{
  "arch": "transformer_decoder",
  "model": "autoregressive pixel model",
  "dataset": "aerial photos of the United States (SatlasPretrain)",
  "train_examples": 50862,
  "image_size": 16,
  "horizontal_flip": true,
  "levels_per_channel": 4,
  "vocab_size": 65,
  "width": 384,
  "layers": 6,
  "norm": "rmsnorm",
  "norm_position": "pre",
  "hidden_act": "gelu",
  "mlp_ratio": 4,
  "head_dim": 64,
  "fused_qkv": true,
  "bias": "all",
  "qk_norm": false,
  "parallel_block": false,
  "inner_norm": false,
  "positions": "learned",
  "tie_word_embeddings": true,
  "init": "trunc_normal_002",
  "residual_init": "none",
  "optimizer": "soap",
  "beta2": 0.95,
  "learning_rate": 0.0012,
  "beta1": 0.95,
  "shampoo_beta": 0.95,
  "eps": 1e-08,
  "precondition_frequency": 10,
  "max_precond_dim": 512,
  "one_sided": false,
  "adamw_lr_other_params": 0.00075,
  "max_steps": 14300,
  "batch_size": 64,
  "epochs": 18.0,
  "lr_schedule": "cosine",
  "final_lr_fraction": 0.01,
  "warmup_steps": 1430,
  "weight_decay": 0.3,
  "adamw_weight_decay_other_params": 0.05
}
Rows from block 3 of a small autoregressive pixel model, named by matrix and row number. Rows with one number belong to one neuron. Each number is 500 + 25 x the weight over its row's rms, rounded and kept within 0 to 999. All counts start at 0. Numbers have three digits each.
After each neuron's rows are labels from the 100 images, of 14976, where the neuron reaches its highest value: "top examples" is what is common among them. Only what is clearly more common there than usual is listed. The data: aerial photos of the United States (SatlasPretrain).
# fc1: MLP up (model.blocks.3.mlp.fc1.weight, 1536x384), inputs 231-307
# fc2: MLP down (model.blocks.3.mlp.fc2.weight, 384x1536, transposed), outputs 231-307

fc1.316:488525497512488441511442464532525440506491482457520522493511471524512501461507494463498462491514471457472520500484494507486487452514507503520458518468501519521504524494541515521503503463530519535521485510510491530536522484492475513
fc2.316:464512503487455501502485524487486499521473532456462511480513448485484486510524462490483529491519556509487502529441561529498516515526505472519513484504506466503553522501517486529531506494461507500452489463506504486495477528522518483
top examples: building

fc1.376:504503450510473513502449538517531509514537484501453500496530499486529478524493490540477493518463428471510484471525538490503509499507494547486510465494479500466507522497494486494425528512488481504471467460483503457481518519457498488
fc2.376:498487525485478441528479499528534489527492508469487510478523511486490526503500446459482560518508518514475509521540506470508517507448530499521503508522502524558483512477498486508502539484507529507536491493506494537463506498486492450
top examples: building

fc1.628:475495482530500452440497508476513488534544498499471474500456488494509451479483525541540482476519495470527530510472496471509495517520512493530511482448491490508485477499471494467504479481498516481533489494461491504506510515488529445
fc2.628:516561501505545516468507499461470547523531498512522530463505466523518511504519518512510541466475514566514533495462469517516458529490487519520488511538543531517476490482488504486526509533506520506487513472497528516460495490561459534
top examples: building

fc1.667:524475496502498485460473480522477516496508504489488499515502464478494445492505475458514523467509502491495478481504445531505484505477500540487498488498463514496465515514564493529503502542487518504493469533467502523520504487495514504
fc2.667:473528490467465512497486481550496457517500468467483502565492473510497510507474523490497483481514471537508477506490518505494489503513504507531517518463533513521501457490522462532456535498477521495498506482474463467498518515484486449
top examples: building

fc1.240:439468501491480507461506498541495505498516482510493520539476499499499553474473512484514523509479497520496483525499514469509505478502469425498529524511487466490486501481543526485511472462508523508482490492528477496479528485492483477
fc2.240:507517467509545476456537514468479511511540500419514487506514569501503509504495523514499487476527511502500535551517490494514521526494499504506482467509503500545498522457483468520503536499490511506498513473493505521458521539543493505
top examples: building

fc1.503:474451535491471495491528537496488507477533507545495469491558474510500457513452488491492518503459487473527501524463522503464462501520525511498501539488516498517511458513477523559484529500502539522467482525464516508487514460479440521
fc2.503:521460514497497487548509474525514497457455511454504474527538504508481489514535507498469503468515485479478485553485534466515538512507559487494509510493477522456471493517474469478452494509499525452447472470509488524489467549516498554
top examples: building

fc1.550:527484493513525505520519537495540517465477466520496536530513496507536521551553461511516506446477464500488511479504465526507487513478507500517526514524537522502525511494475490471507494484524502475495490503521480516501506500520473527
fc2.550:512479489466486480458515462500485459484530524495493513480492553469504507503475479505509535512497498474532478520500522497450508507529492481542505474487543501482463507498512475497488489495446482534528508537478516521516481487494520486
top examples: building

fc1.244:494467473504524455501496529466520533521498503461520475534492518505489475556478550482520515480493507526528457516536452528521514525491507472486437478498494524494497481531488511489493562478507520485549538493506480493494505499483516488
fc2.244:519533499533526500500485498512497570540490500558487540511500527555492524448526534499489502468517493514484524549499523501505453504476525494536523498467507507529486461510497514476482508506479499529496524522485505516500496522520519521
top examples: building

fc1.17:467477488517465530542503512496497531495489500488515526494541495486508456461467464502504573530489509479512507511499527507520466520482548438453486506478527480520451495518514508524499498479479506461531450474481524513481523494479485510
fc2.17:480488471513484524468477515528514448516519514463494484493459538510469543492454524539460464455545472515551515541496525526516513523490521543531517510497506480524533473511514518471495536505500486550431518487501461484496457532492532457
top examples: building

fc1.650:495426493480522451525524528539505474498503464435515512510537502489534521502509483482469504504468497506490508477536497508488453511498505467538490467488484499526509534496489540503459511466511483565475529507462498484462489513479467516
fc2.650:493537518510504513510496504479511481526485491496496548545491469501490531538532487482500453492467498517501538517501503482481455501534471501481504520526474511539510499513461519485517497481523542526503458466487505453475513519508520493
top examples: building

fc1.511:512462518527505517502525481469481528465486478462516476514484504491494456461514501506475513468463487516501517456482481527491469494503495532491476487471496502478530464556524498513447507509501551519480504484521488486510516487525509494
fc2.511:486487464465488510482502536492530497501506504464481496520471493510493500510519539496527505474482511565487499502503511504505495524505503477532541510488466506511480524534454494416478480507531495451519510516485495467511488528470494513
top examples: building

fc1.255:491493496526517514476514507489471454497504515499524525482567496467479469503484448539514496498487535479551471484495492519525553538543506551511491522533502462499467474493508451419434459530482475506488494493500510473440497487536499467
fc2.255:495510507518468520545518491525491543515496514511483502456484491506524498517476469512529555493507528567508522509530541506490508515486500491501501504538487492504467506542490539497463505485484538500529502491472484509499479497508495492
top examples: building

fc1.606:459490440476520494516508567529464489512560503526511498496518464477462478493521454483466494522500454512466423508503482516546457519499546523513485511527468446545509501476520479484463503501492493498510495473491500522524509519525509491
fc2.606:482483527538506467464460466507488546512495435450477509540486473507506515505483503453549519486463506482465508498458490468540503520523484536475527488475531536460510519504488557514509541511515498455577477529475491482499484482456495511
top examples: building

fc1.77:461472437480494486530486544500465435501508461489486501494522500504513451487480462508494499526508455472497471470496493518534503526531469534484529498504487458481452507460486506475457502521485475498490505490520520478506552500501497507
fc2.77:469535512476503505519535469527545504507509514524505533486496517498483507525475481446489534522505513515476491493500479485457495509476528479512491496491553560529481513487442473516526506476461504494540489521474493514449468515523516512
top examples: building

fc1.399:493462506495548529520533461489522537520466496490554524544512477537456500450505497502477488496469527509509508521485465503471448539540477520483496479567462482509462508524541499459546509458500511507457507495534459542496523509515494498
fc2.399:489501498498483457517509514508517464495465491495485484505487531498499474498483496527483509518510470483496504506507503536563496476505483506488516457543495483503482517480501480530486526471479482519486500492486463500509516523510469529
top examples: building

fc1.617:477506483507529544490516490458518522524510455518473557533473465526493511526522515458528483494483502509503519509459477533521554528496479485505477510516503503500527498554484512498469512483483437507469496516468449552547522481515549524
fc2.617:489513507498484519508497516474498464448457538526486532499494476475534507493506489497495505458481502482531476496502531512514463477493489525519519523495545501521514511500506473494474528490453474509516504477491497548472475531502512505
top examples: building

fc1.22:500483485477519471507492502439472471524537503510454510487475479473510494482536505510520446516458454498490455471501509487462495508462444503513501513468497505513447476506522563449503476501493523474511515474497537498506503471518475475
fc2.22:488520508480454513496514513512500536491505467480501462481480488497498477536467463497501529495479512465454505484479535500499510511518477488540486483497547497486523519439511474505505496493546476492540497519476532542450466489497554548
top examples: building

fc1.427:488488528546496512499497508504474482522538537472518489482508481510502496467471476497546505504468487527489490458449512536490506488504511539502498494522478443503512500542477536517523447470484475532462464476486468498470516492471511495
fc2.427:478502439521517541529456541500511453465476529514509544537488462504496498519498530521493508496505461508501527534497515449552502504450505543487526490493496535508504487525523485519506511510509490518523530514507504491512514516515512472
top examples: building

fc1.546:496533495484475490500467483470523515500553500489460474538488488537528469508519533468496522442513521527474490470492505484507473516503489507521468498476499479495471534519508564461522489505485541503514496515491515451471505500519495557
fc2.546:529523501482486536497512460498475505517538438516521485525445487512475503491527543518520538467499503547480463520480555484496527538473526495545504498477522533444518472499466524451468523520533453452502527487482467559512470546466520505
top examples: building

fc1.149:519507521452529508505469474504472519495551504512509462526500472492501427500487496467504528484500478537529511530494524492490477509510514496483516529483539521480510462482520513506478538525520486503493521499485497477484510494492537483
fc2.149:487459501458499487491491468570512533503487486463489476496460512517524483519502495530478516499507489477485473512481524477501466520519521517500467472489488504490494469501525462466471477488470493467479480440507505500509525511504507522
top examples: building

fc1.210:518476512486490496507497468480491496537515506493509487527471512480543479455500533494498506493513517498460518531566482513483454477481497556497491514493483551490499528477494514525464473466487505469499445493470547482535463492484477510
fc2.210:494464489493499482518536491472483494473491499525520505489500508460480509528520516531509482466508504508484500453501511483506469503479525509486499497558491522484518488512498531423545514495514536519552497536501451511536489503492535541
top examples: crop field

fc1.64:500465513513554510501463442472463516492520549457492477487459407538492482490498565492516514493486479490491495518526514515466522511538504497465479482504495511517547502562501539521506485464520504486528538485499462489512523475517459483
fc2.64:470550488477541521498523515547442515477505515479472493449476471503519462501498510511448464498511501474517551474544539482516509523491505531503522495537456489477472510497501529499534483492462524495518510517514492518520540471489516494
top examples: crop field

fc1.647:494535478474498485497521538459497513434483479482507496459501521556468542489476481490517506477509533513511527488501467493486474502512419456500489510483486522526508455509456524435491520543532487470510506547571501509482521487525495533
fc2.647:471464494539483493502458489537514527466544499514514464568493495467551486511485525503492470567490553482528497470507501538483502546510455498516530487502512536475475499477476518529497551517535527507531490530504489510521433498494531482
top examples: building

fc1.481:481466504503528495497504514508490532523502459480509501544509502526442523497487514546496490502517502511450509473517478484537512548523457512499500490474539529553514507486472513498481487477473549462472450548476535491484516473485477503
fc2.481:464508505497529501477497502550515469563506511509458482521486491485495493471492478505470503526476495485490512450498494456521480547523477509510510503458519473533501477489503518529527484453460476441486480486476487520505474479502474487
top examples: crop field

fc1.562:500463495514467476506499511491523518498500530468441505511476514526480477474530489464552500511524466496478465475509497504505494466477453514503510519513508543506489486525475428469465477527507559489518498536523490497510521483512482454
fc2.562:477566513472514519480476529521534527491493520534536487529490515526491503493528517513521536497478491478491512520536495466486553513511525534497522534465475509533503514469527528505473484501471479544502505484494508474517528514496470457
top examples: building

fc1.471:509520492504503510521505517505502447480523477430513509467553521498513492490513478500542504470500507487506498488457534542541535503527510476477461496472490468529550493482472507464481467490494496477490481518505536467469532491526516489
fc2.471:476527470495495538543492484548508537480510527534486471473478501457492472488469499495473524512533505488529452540513510521515507461533502490522504466525481486503492491503461515528520526513496541523501535445499490508467478518478512496
top examples: building

fc1.700:507524511506497496506479526500514475513531562503459500540494469526478510477444499486438499487520494512454473510500542515480502486490494484490490495522443442571478545430467501500464478528523515490484496480487492457507545523500465521
fc2.700:486505481538513464486495501516499553542496521498516521487492489506526492485503469499507505516507492502550478457460506446533500527523493483520462453464494525508490482515492452479539515509499470488490518499514503524492494457490462496
top examples: building

fc1.474:469464512463524443488483501518508491499504508498495502495531509483564479493525474462513485505465498500469524494490543493473527522493536500509512502490463486529470473488467528514490476471518463533465516519445498479473500510519514532
fc2.474:532531493527474497502514463489514471479489490477558511497526471515489474536564486451478451523505511485512507503537519501517479494510487463535486526487491498536500491484483514470492463476481517500515477495476498432499488522488541500
top examples: building

fc1.179:488474513445519521464518514496555496463479519510510469548475511481488495532466472490494524519498485480523527505467526494497438508528463531472478535504558515520514491473523513504485513457465514494502469552482478491546495515521485517
fc2.179:486510481498464479511511487473477527486509500491545512510482532510478515529517529520465510517512497487482509505460510477525508463504521452471491497513528461504461427468470458511461493553518499497481495502491493556517509488505491525
top examples: building

fc1.263:524504515513484475509525439504477483507523515479476487503472476465542506507500525505475482489502510496456501510536549510500514503474491504512547522500455503475509535463494498490506523508532534494535516494490497508531512465537497502
fc2.263:486489462514503503494495481507520465522481484526519508489513478484540499541518476535511473504538509482471544534484488494494498509479478477492500457523507494542497546528475493468505533517446506531438523502504491468494523500508456500
top examples: building

fc1.327:483492490483555464484488553454537520479512496501525469535488523525537480481482519491522516492514516473468476498512491509512537500504464535532506501500517509507471526516528490520497486545492511530507518501516477463492504476533473495
fc2.327:477514535514500469489507517507475520526489501477481508520531547497485476463529505503477487439490530557475480533518528485512483495508523494508528487488495479514476491522497538482507509496499461490488513525458465507532488534447533485
top examples: building

fc1.356:468512520505499472526531504511518547517498476466442460506582474457514502500498487432454496522507458463560533485485512521549515521494519510494529491487523529552510538509489500469485494497482478482517498472543525482490528519483529508
fc2.356:520466524521563531481512473489488490466466508529519495498483490520461483542477502515561490522498517490470505553517462522467513502513544503505497461520468509457496502490478489537478479535533538481457475496498552521528520511515506541
top examples: building

fc1.110:467468482521523495492509488477527507461489480511461503511443490518484483470502523479486476508528501459493508479539503532535506499494516511508517498473460511546466483501481453515456443501483515494508497564528464498500487554505489448
fc2.110:485483510487493513506465548468537516478515499548466499451473490474481510486520520528557541480495515559502528492455511519522542496501466495500488531472513502513572507535503546516487495488521496509447528455482492492494476512491459513
top examples: building

fc1.135:498471492496475510467503484516460512465526530473516488480532459487486471479489539478494526486500523500534508470521480487485512488507489506500506500477506508466546488462516504479490494433500507482498529501565468519513483531487516503
fc2.135:506489530514525467494513476492506489495500525496487514467510478502518520508456462526517502514466492442554536507467512475507492492463504498522486471488499553470482499474511433494506547481494535496483539474469521525481481522504483496
top examples: building

fc1.152:456527477530528531512471521470470483489536520506487468507471457514464507546486514484536501444489493500502518517518489490508454511505512525539528516502517465517529552523499547484494487491515501464513515483508460514489519534497547517
fc2.152:541495517490473467472471447505489518527501516500548511514526509493518479490493500509513431506535519496470489557527537515516537498503533484492479502505522541510504507501525495519511522488482477512511512514488506490480459473520566495
top examples: building

fc1.594:477519510507515482548450515510489464514496467484537518490494504489535476518509469486462524502510479443533472475472532526494489474493432525517468522478477495467509506511486469468495490566493551500511467522502520461450553478483493531
fc2.594:489508498507518514534468463488504504505490512477451507510486429500498470501523457509537480450494500505502486537522510488469493511534501458500522499518531473531488511519518519536538490484450512554547516531488522485473497486476509447
top examples: building

fc1.89:489418467487505494510532492522486572530478488489466469498480520471497481496532485506524516488489506493491531511489462548471519490521498477545479479486468485484520461469489525497500491461485485524505485528513472507471514495533501493
fc2.89:468532477498515500522511521482484452499483500484527504508502525490480475442476509465487545470533528472479507466521486460486495519511469531502515483526547492501470489559502468479522446533475487440494481481486513493505479522539488481
top examples: crop field

fc1.338:524479497566499506468463480524434490525526503536530536521510521481522477541454502484488467492470505493510529489549541546439471459524500527515529560512483478480534499491503548466463549455495488499502468456462500504508554503487518511
fc2.338:490482459531504483505481513486473453503525511537556520523515496507518542533560532491493486491496478518476478463533520469455487501533510513479549505501472537495472515515506553425551527520499513496495490516527517470534508499505522519
top examples: crop field

fc1.678:464465481514482496529460479477462516521498525465470507468515442481475465494509496503485523501489508516485480541516493476553500524500525513477490494479481496475507485489480515508496480521489510483518490461560492504491493472519492478
fc2.678:503490486525471548495527474565492460519503480531459494444479527479515472491501478534468484513488454477495522492517498461541526494504537547496476451497521514509465541506478506510498545470458521508436520509466505502496439472479494520
top examples: building

fc1.294:526481499501513528508492484496553544514489477521488513473526462488483502505519503507478506513500487478481494539450504506514515515539487520498482503459499489465466520523500477503505512493477512552551499515528535507534504498552475465
fc2.294:466494529460499511439521494505501474526518482497558482447503535494480454513444476496514501469513491482521558531483462486529501470483508522481513487546518509526477498534493494513482526512495461545450545480509496494491502478436496468
top examples: building

fc1.143:480448482504543463508507522504476526517530506492518485476467484507475477473482490528530539514525492552492480500520522466493532516502502556491469489506495512502500469489476520487504496544500523513469488479495510486495473509527497527
fc2.143:436491501522499511527521486536440504473509524522476531503520521482447490498492531528454474550483429514458473475534473483484475542526485509536524536473496501505472517471497513485479467448474464491430497492493484496488471502484503490
top examples: crop field

fc1.364:546520516479507470515474490523536506501517482518482496492516533453515522459488499503468463506485538510503494495488490477548436488530518499517513541551527466507525505474453501481490520504466527510489479494450497509499490501476521530
fc2.364:525516515510495518542452511487512510519483486479531453531557489506470472484510487467448513491487455499575495514508510464506458444522505522493464503521521496491493501508487488533476511535500513520487522451492507491481499517517513465
top examples: building

fc1.574:524555521521544509527458527530460526480498506517470471481522475494506535504506532507502493481520478507479492520507490501467488515494489493501510452479512443492490481454487486488496505502496521523468471541471502502505463552478552493
fc2.574:526450456494531489474486462442535463546447482450492485484500521504486521479547439484490494500536492484504514503477502498522484479473494501489498545500545476484454493477492466492507502497491506532468549477474493522511517518469532510
top examples: building

fc1.510:439504459495451489485505533501488512473510482471466482478509474487490521447516498428473492511498471495485444446528487512566518477501486495510543517479501505510498475510520509517515477475497475474527454474548499517509507543515512528
fc2.510:475482505542531533464453482485517493514449512554492499499470491526524482542527526508571500451509482501545484490512504471518518510484530479464495545484510522480490510489520518519507491543481480505545527456487512499481475482456489468
top examples: crop field

fc1.485:472485493518499468501455456521493475516503468479517469510473493481520455497485490489449531479496503503532542487516493511509484542480509511522453485477502479512492485483500516481520510517515505499438518434506472488517539501499501508
fc2.485:480541456520483531479480525482528519542500494481502525517483462529491546500510521529490468485481474497513518531462531527512561510528513462486506479513541518518507504514545524529500485512493468530529492500502529489495479486520475473
top examples: building

fc1.242:526483521467465511560489523486518483552537528497516466543503484518505474496479486491488462524471476510456480503492495535493509478513537463480473462542489556532530496523474454480517462515448537516483476496518440459483520510484489569
fc2.242:475503467501489472481521541469526557483459515475461511529510534494504497509475505494496479501470497465484527481478498506508511490443457486502500510476498518484511512459471457518496468495504438504493478513488498550475539492527494485
top examples: building

fc1.26:481558478486490509497522492496480496549487527488486466508482482515498471499564522545469530520485525502513454495525450523462497471520491524503490504556531457464524498506526506463515524516526517484526500533506447515496510486477532524
fc2.26:491494527469513476492498512465529479506509532566483528491504549490544504525467547540486509481512494514524501497491532499507497477490510475512490495513509520459516535488469537480500500498437522493465485476486459465480490517467480544
top examples: building