config.toml
horizontal_flip = true
width = 384
layers = 6
mlp_ratio = 4
bias = "all"
positions = "learned"
max_precond_dim = 512
one_sided = false
adamw_lr_other_params = 0.00075
epochs = 18.0
final_lr_fraction = 0.01
warmup_steps = 1430
weight_decay = 0.3
adamw_weight_decay_other_params = 0.05
Rows from block 3 of a small autoregressive pixel model, named by matrix and row number. Rows with one number belong to one neuron. Each number is 50 + 10 x the weight over its row's rms, rounded and kept within 0 to 99. All counts start at 0.
Before each neuron's rows are labels from the 100 images, of 14976, where the neuron reaches its highest value: "top examples" is what is common among them. Only what is clearly more common there than usual is listed. The data: aerial photos of the United States (SatlasPretrain).
# fc1: MLP up (model.blocks.3.mlp.fc1.weight, 1536x384), inputs 231-307
# fc2: MLP down (model.blocks.3.mlp.fc2.weight, 384x1536, transposed), outputs 231-307

top examples: building
fc1.629:33 48 55 42 53 47 41 55 34 44 42 57 41 38 43 54 43 51 52 48 35 30 39 36 33 57 51 37 39 39 53 51 35 40 33 45 59 57 38 46 52 38 41 64 65 35 53 48 45 65 45 42 60 50 46 61 54 50 56 50 49 34 63 31 48 60 55 60 56 39 60 40 67 38 57 42 58
fc2.629:60 49 53 46 47 46 32 58 70 56 55 51 63 50 69 56 56 43 36 50 56 55 34 54 35 48 48 80 62 64 38 56 46 44 58 64 58 49 42 55 52 54 37 52 44 55 47 55 55 52 56 47 68 49 47 48 73 46 45 55 40 40 64 43 60 46 43 42 50 60 41 43 34 56 41 48 50

top examples: building
fc1.70:57 50 56 57 66 53 62 55 45 47 45 66 67 53 50 48 64 53 41 39 42 74 43 61 47 61 38 59 32 34 46 53 41 53 36 58 59 54 59 49 33 47 56 54 48 53 44 50 59 64 39 56 47 24 63 40 50 61 31 33 52 49 44 30 38 45 49 53 36 41 43 45 44 50 46 53 43
fc2.70:35 39 50 51 42 38 45 64 56 60 55 34 48 60 66 62 52 44 58 42 61 48 58 46 52 49 58 63 66 59 51 38 32 36 36 47 48 50 54 30 48 56 65 51 42 53 53 49 31 50 57 39 51 73 43 34 47 50 50 58 60 52 56 35 40 51 37 51 53 63 53 42 40 54 34 64 32

top examples: crop field
fc1.159:54 42 32 57 63 47 61 54 45 51 62 57 70 47 62 57 56 47 52 42 48 33 42 45 44 61 41 46 54 38 61 47 50 57 46 37 46 50 64 65 53 66 65 35 42 70 57 46 55 56 66 49 47 56 51 55 56 29 52 57 46 41 51 58 58 49 50 27 54 39 52 53 55 41 26 44 48
fc2.159:55 28 39 51 42 64 70 58 62 34 49 45 51 52 50 58 54 44 50 46 62 31 39 58 54 40 43 68 29 43 51 77 54 53 45 34 54 46 44 58 42 56 40 52 62 39 66 51 54 62 38 42 50 53 45 40 53 41 42 59 55 14 53 57 43 52 63 54 40 42 79 63 51 47 42 61 54

top examples: building
fc1.314:47 36 49 58 38 37 32 60 38 50 42 64 61 51 60 52 57 59 48 31 44 60 54 51 54 58 45 50 47 63 44 50 48 63 40 47 41 60 51 60 54 64 61 63 72 67 58 53 58 59 54 48 34 68 38 47 57 51 56 50 53 61 65 49 52 66 41 59 53 50 51 51 45 36 53 53 58
fc2.314:52 40 53 53 37 67 50 63 33 71 49 32 59 39 44 42 53 45 34 68 47 43 65 38 43 64 41 47 40 82 41 49 45 47 62 39 61 43 51 37 49 54 45 51 57 58 70 49 43 54 37 54 43 44 63 55 55 41 48 47 42 42 46 53 38 47 53 52 48 52 49 42 50 41 56 61 56

top examples: crop field
fc1.261:55 45 33 66 56 49 54 46 57 70 42 43 49 41 57 55 50 47 71 56 53 56 41 44 60 66 40 53 47 45 42 33 56 46 55 42 57 66 51 44 53 59 49 52 41 51 51 46 45 47 50 54 58 44 44 41 66 31 44 52 64 36 43 34 43 50 56 42 38 35 51 49 63 50 42 55 48
fc2.261:32 29 54 66 53 50 52 66 44 49 49 50 32 60 40 43 42 44 51 43 61 39 46 62 47 43 44 51 58 60 44 71 56 77 49 55 42 46 44 54 49 42 48 39 46 48 58 63 52 49 43 47 52 54 50 57 43 55 35 49 63 29 68 45 60 42 47 62 49 55 53 56 39 48 40 59 49

top examples: crop field
fc1.583:56 56 51 45 37 35 64 47 39 56 47 59 56 48 54 40 49 48 52 53 62 46 54 44 37 66 62 65 46 70 45 40 60 39 37 47 62 59 56 51 38 46 50 40 46 65 49 56 58 51 45 66 43 38 61 42 62 49 45 44 46 29 48 48 41 32 52 62 42 57 41 63 58 46 42 48 48
fc2.583:54 33 51 44 66 54 55 50 47 31 35 38 42 37 55 64 45 43 50 45 64 45 39 48 67 58 45 68 63 44 42 59 43 52 30 39 42 58 62 43 45 49 38 47 44 67 56 45 56 66 35 54 52 46 50 54 54 60 17 78 42 50 52 58 51 70 44 65 62 31 40 59 41 46 55 62 54

top examples: building
fc1.718:53 55 67 52 59 59 39 61 47 53 40 61 49 43 39 45 63 50 61 57 45 49 36 47 45 63 52 45 36 45 51 50 61 36 46 38 36 43 49 42 42 55 45 46 40 44 41 60 39 55 44 42 60 35 54 56 29 33 41 52 41 42 74 49 54 59 41 57 51 48 58 40 76 53 40 50 73
fc2.718:58 56 41 44 42 59 48 44 28 39 37 39 54 58 29 50 44 56 55 60 65 40 34 60 61 46 45 38 43 48 41 43 45 56 55 43 58 61 61 58 40 69 21 47 40 61 56 27 46 50 40 49 75 47 55 46 60 31 40 67 53 44 39 51 56 56 53 54 47 61 37 61 49 69 57 47 45

top examples: crop field
fc1.21:42 37 70 70 49 53 50 57 64 29 42 44 47 33 54 44 45 42 62 48 59 33 38 66 37 42 58 30 31 48 65 43 60 37 57 50 36 59 33 67 28 59 52 53 19 60 50 55 52 40 36 53 69 46 48 67 48 50 48 53 44 46 54 46 54 29 57 48 58 54 56 49 70 59 57 49 72
fc2.21:43 36 59 46 40 44 52 45 46 48 62 65 42 40 46 41 57 50 66 47 53 50 45 45 48 66 46 56 45 53 39 36 40 39 38 47 70 40 59 41 60 29 40 61 47 51 42 54 48 37 56 67 45 51 62 48 49 46 35 52 72 69 62 36 37 52 34 46 43 55 45 34 53 54 56 57 29

top examples: building
fc1.690:61 49 53 41 47 54 58 41 46 49 44 62 46 43 47 57 50 25 40 39 47 50 56 23 75 52 49 28 51 47 35 47 52 47 73 48 53 43 51 56 49 61 35 43 46 37 49 54 50 34 41 57 51 54 45 64 58 53 55 56 45 57 69 43 52 49 57 50 38 50 47 57 59 47 55 47 53
fc2.690:52 44 53 63 51 49 49 42 48 58 57 48 45 47 36 50 65 71 64 45 54 50 55 65 46 50 54 62 64 68 65 56 49 45 45 48 38 43 53 47 45 49 47 43 51 59 55 44 51 56 64 50 47 46 50 35 59 30 68 63 47 59 36 54 51 63 42 48 51 52 35 47 53 43 43 48 62

top examples: crop field
fc1.467:61 28 45 53 48 40 65 26 34 60 56 64 49 43 55 42 72 47 46 38 61 42 39 49 48 62 32 48 64 36 55 49 60 52 59 32 48 62 43 56 59 42 63 43 54 58 48 52 50 44 55 69 53 40 54 46 45 30 44 50 52 30 35 43 40 43 48 45 62 47 36 56 59 39 25 40 46
fc2.467:46 39 50 64 55 70 49 40 55 41 44 59 64 46 46 55 37 53 56 53 56 46 30 47 49 56 58 67 41 56 29 57 52 64 40 53 40 40 53 51 56 50 58 44 61 42 54 37 49 69 26 50 48 68 37 42 57 49 37 56 62 38 61 53 36 51 58 66 50 43 37 59 38 52 59 54 51

top examples: crop field
fc1.173:43 32 42 45 44 51 48 45 40 35 45 39 54 52 41 45 61 37 60 27 38 32 66 64 30 57 60 59 28 54 44 39 51 47 42 51 51 63 49 39 53 55 47 60 47 54 60 51 52 31 36 64 49 45 68 40 42 27 68 44 54 45 58 52 49 57 46 49 65 47 58 56 38 50 55 38 46
fc2.173:47 35 63 44 40 50 37 62 43 39 39 56 39 40 59 58 44 36 48 59 70 32 43 44 64 45 45 51 59 51 34 56 56 72 52 37 51 53 49 60 40 39 57 41 44 72 52 45 58 52 50 55 45 47 43 45 45 51 26 57 41 39 42 66 55 73 26 63 47 44 40 66 42 40 34 50 54

top examples: crop field
fc1.295:56 63 50 50 44 40 62 45 55 37 48 27 52 47 52 52 34 38 44 52 46 59 40 62 50 73 56 58 45 65 55 53 54 43 47 52 39 45 56 57 35 66 52 57 35 65 51 43 62 41 40 53 66 53 61 35 57 35 54 41 46 42 60 61 38 42 50 43 32 41 49 57 49 56 39 58 71
fc2.295:41 49 56 47 51 35 53 57 45 47 56 47 46 57 50 42 58 34 57 57 52 34 35 51 54 41 45 66 55 37 60 60 55 61 48 49 60 38 63 48 56 52 47 45 49 66 73 49 49 56 50 55 61 60 52 50 48 52 57 36 57 39 47 57 54 44 54 27 63 51 53 40 50 59 50 44 55

top examples: crop field
fc1.174:40 52 40 55 72 42 49 61 28 41 36 51 55 60 57 28 51 56 52 30 48 53 37 45 55 46 67 55 50 56 57 37 51 51 38 50 49 45 41 51 58 69 58 36 51 42 43 45 43 57 60 63 60 56 62 47 47 39 52 43 42 51 61 62 48 52 45 29 39 49 43 64 60 67 58 47 55
fc2.174:49 47 54 37 43 59 59 50 45 37 47 49 49 50 50 53 53 47 36 32 50 44 44 43 57 57 48 45 25 41 58 56 49 29 71 72 50 62 62 45 51 59 56 54 62 48 40 36 35 70 49 48 50 61 34 67 54 54 38 58 53 40 53 52 43 65 56 49 41 61 63 58 61 31 36 49 51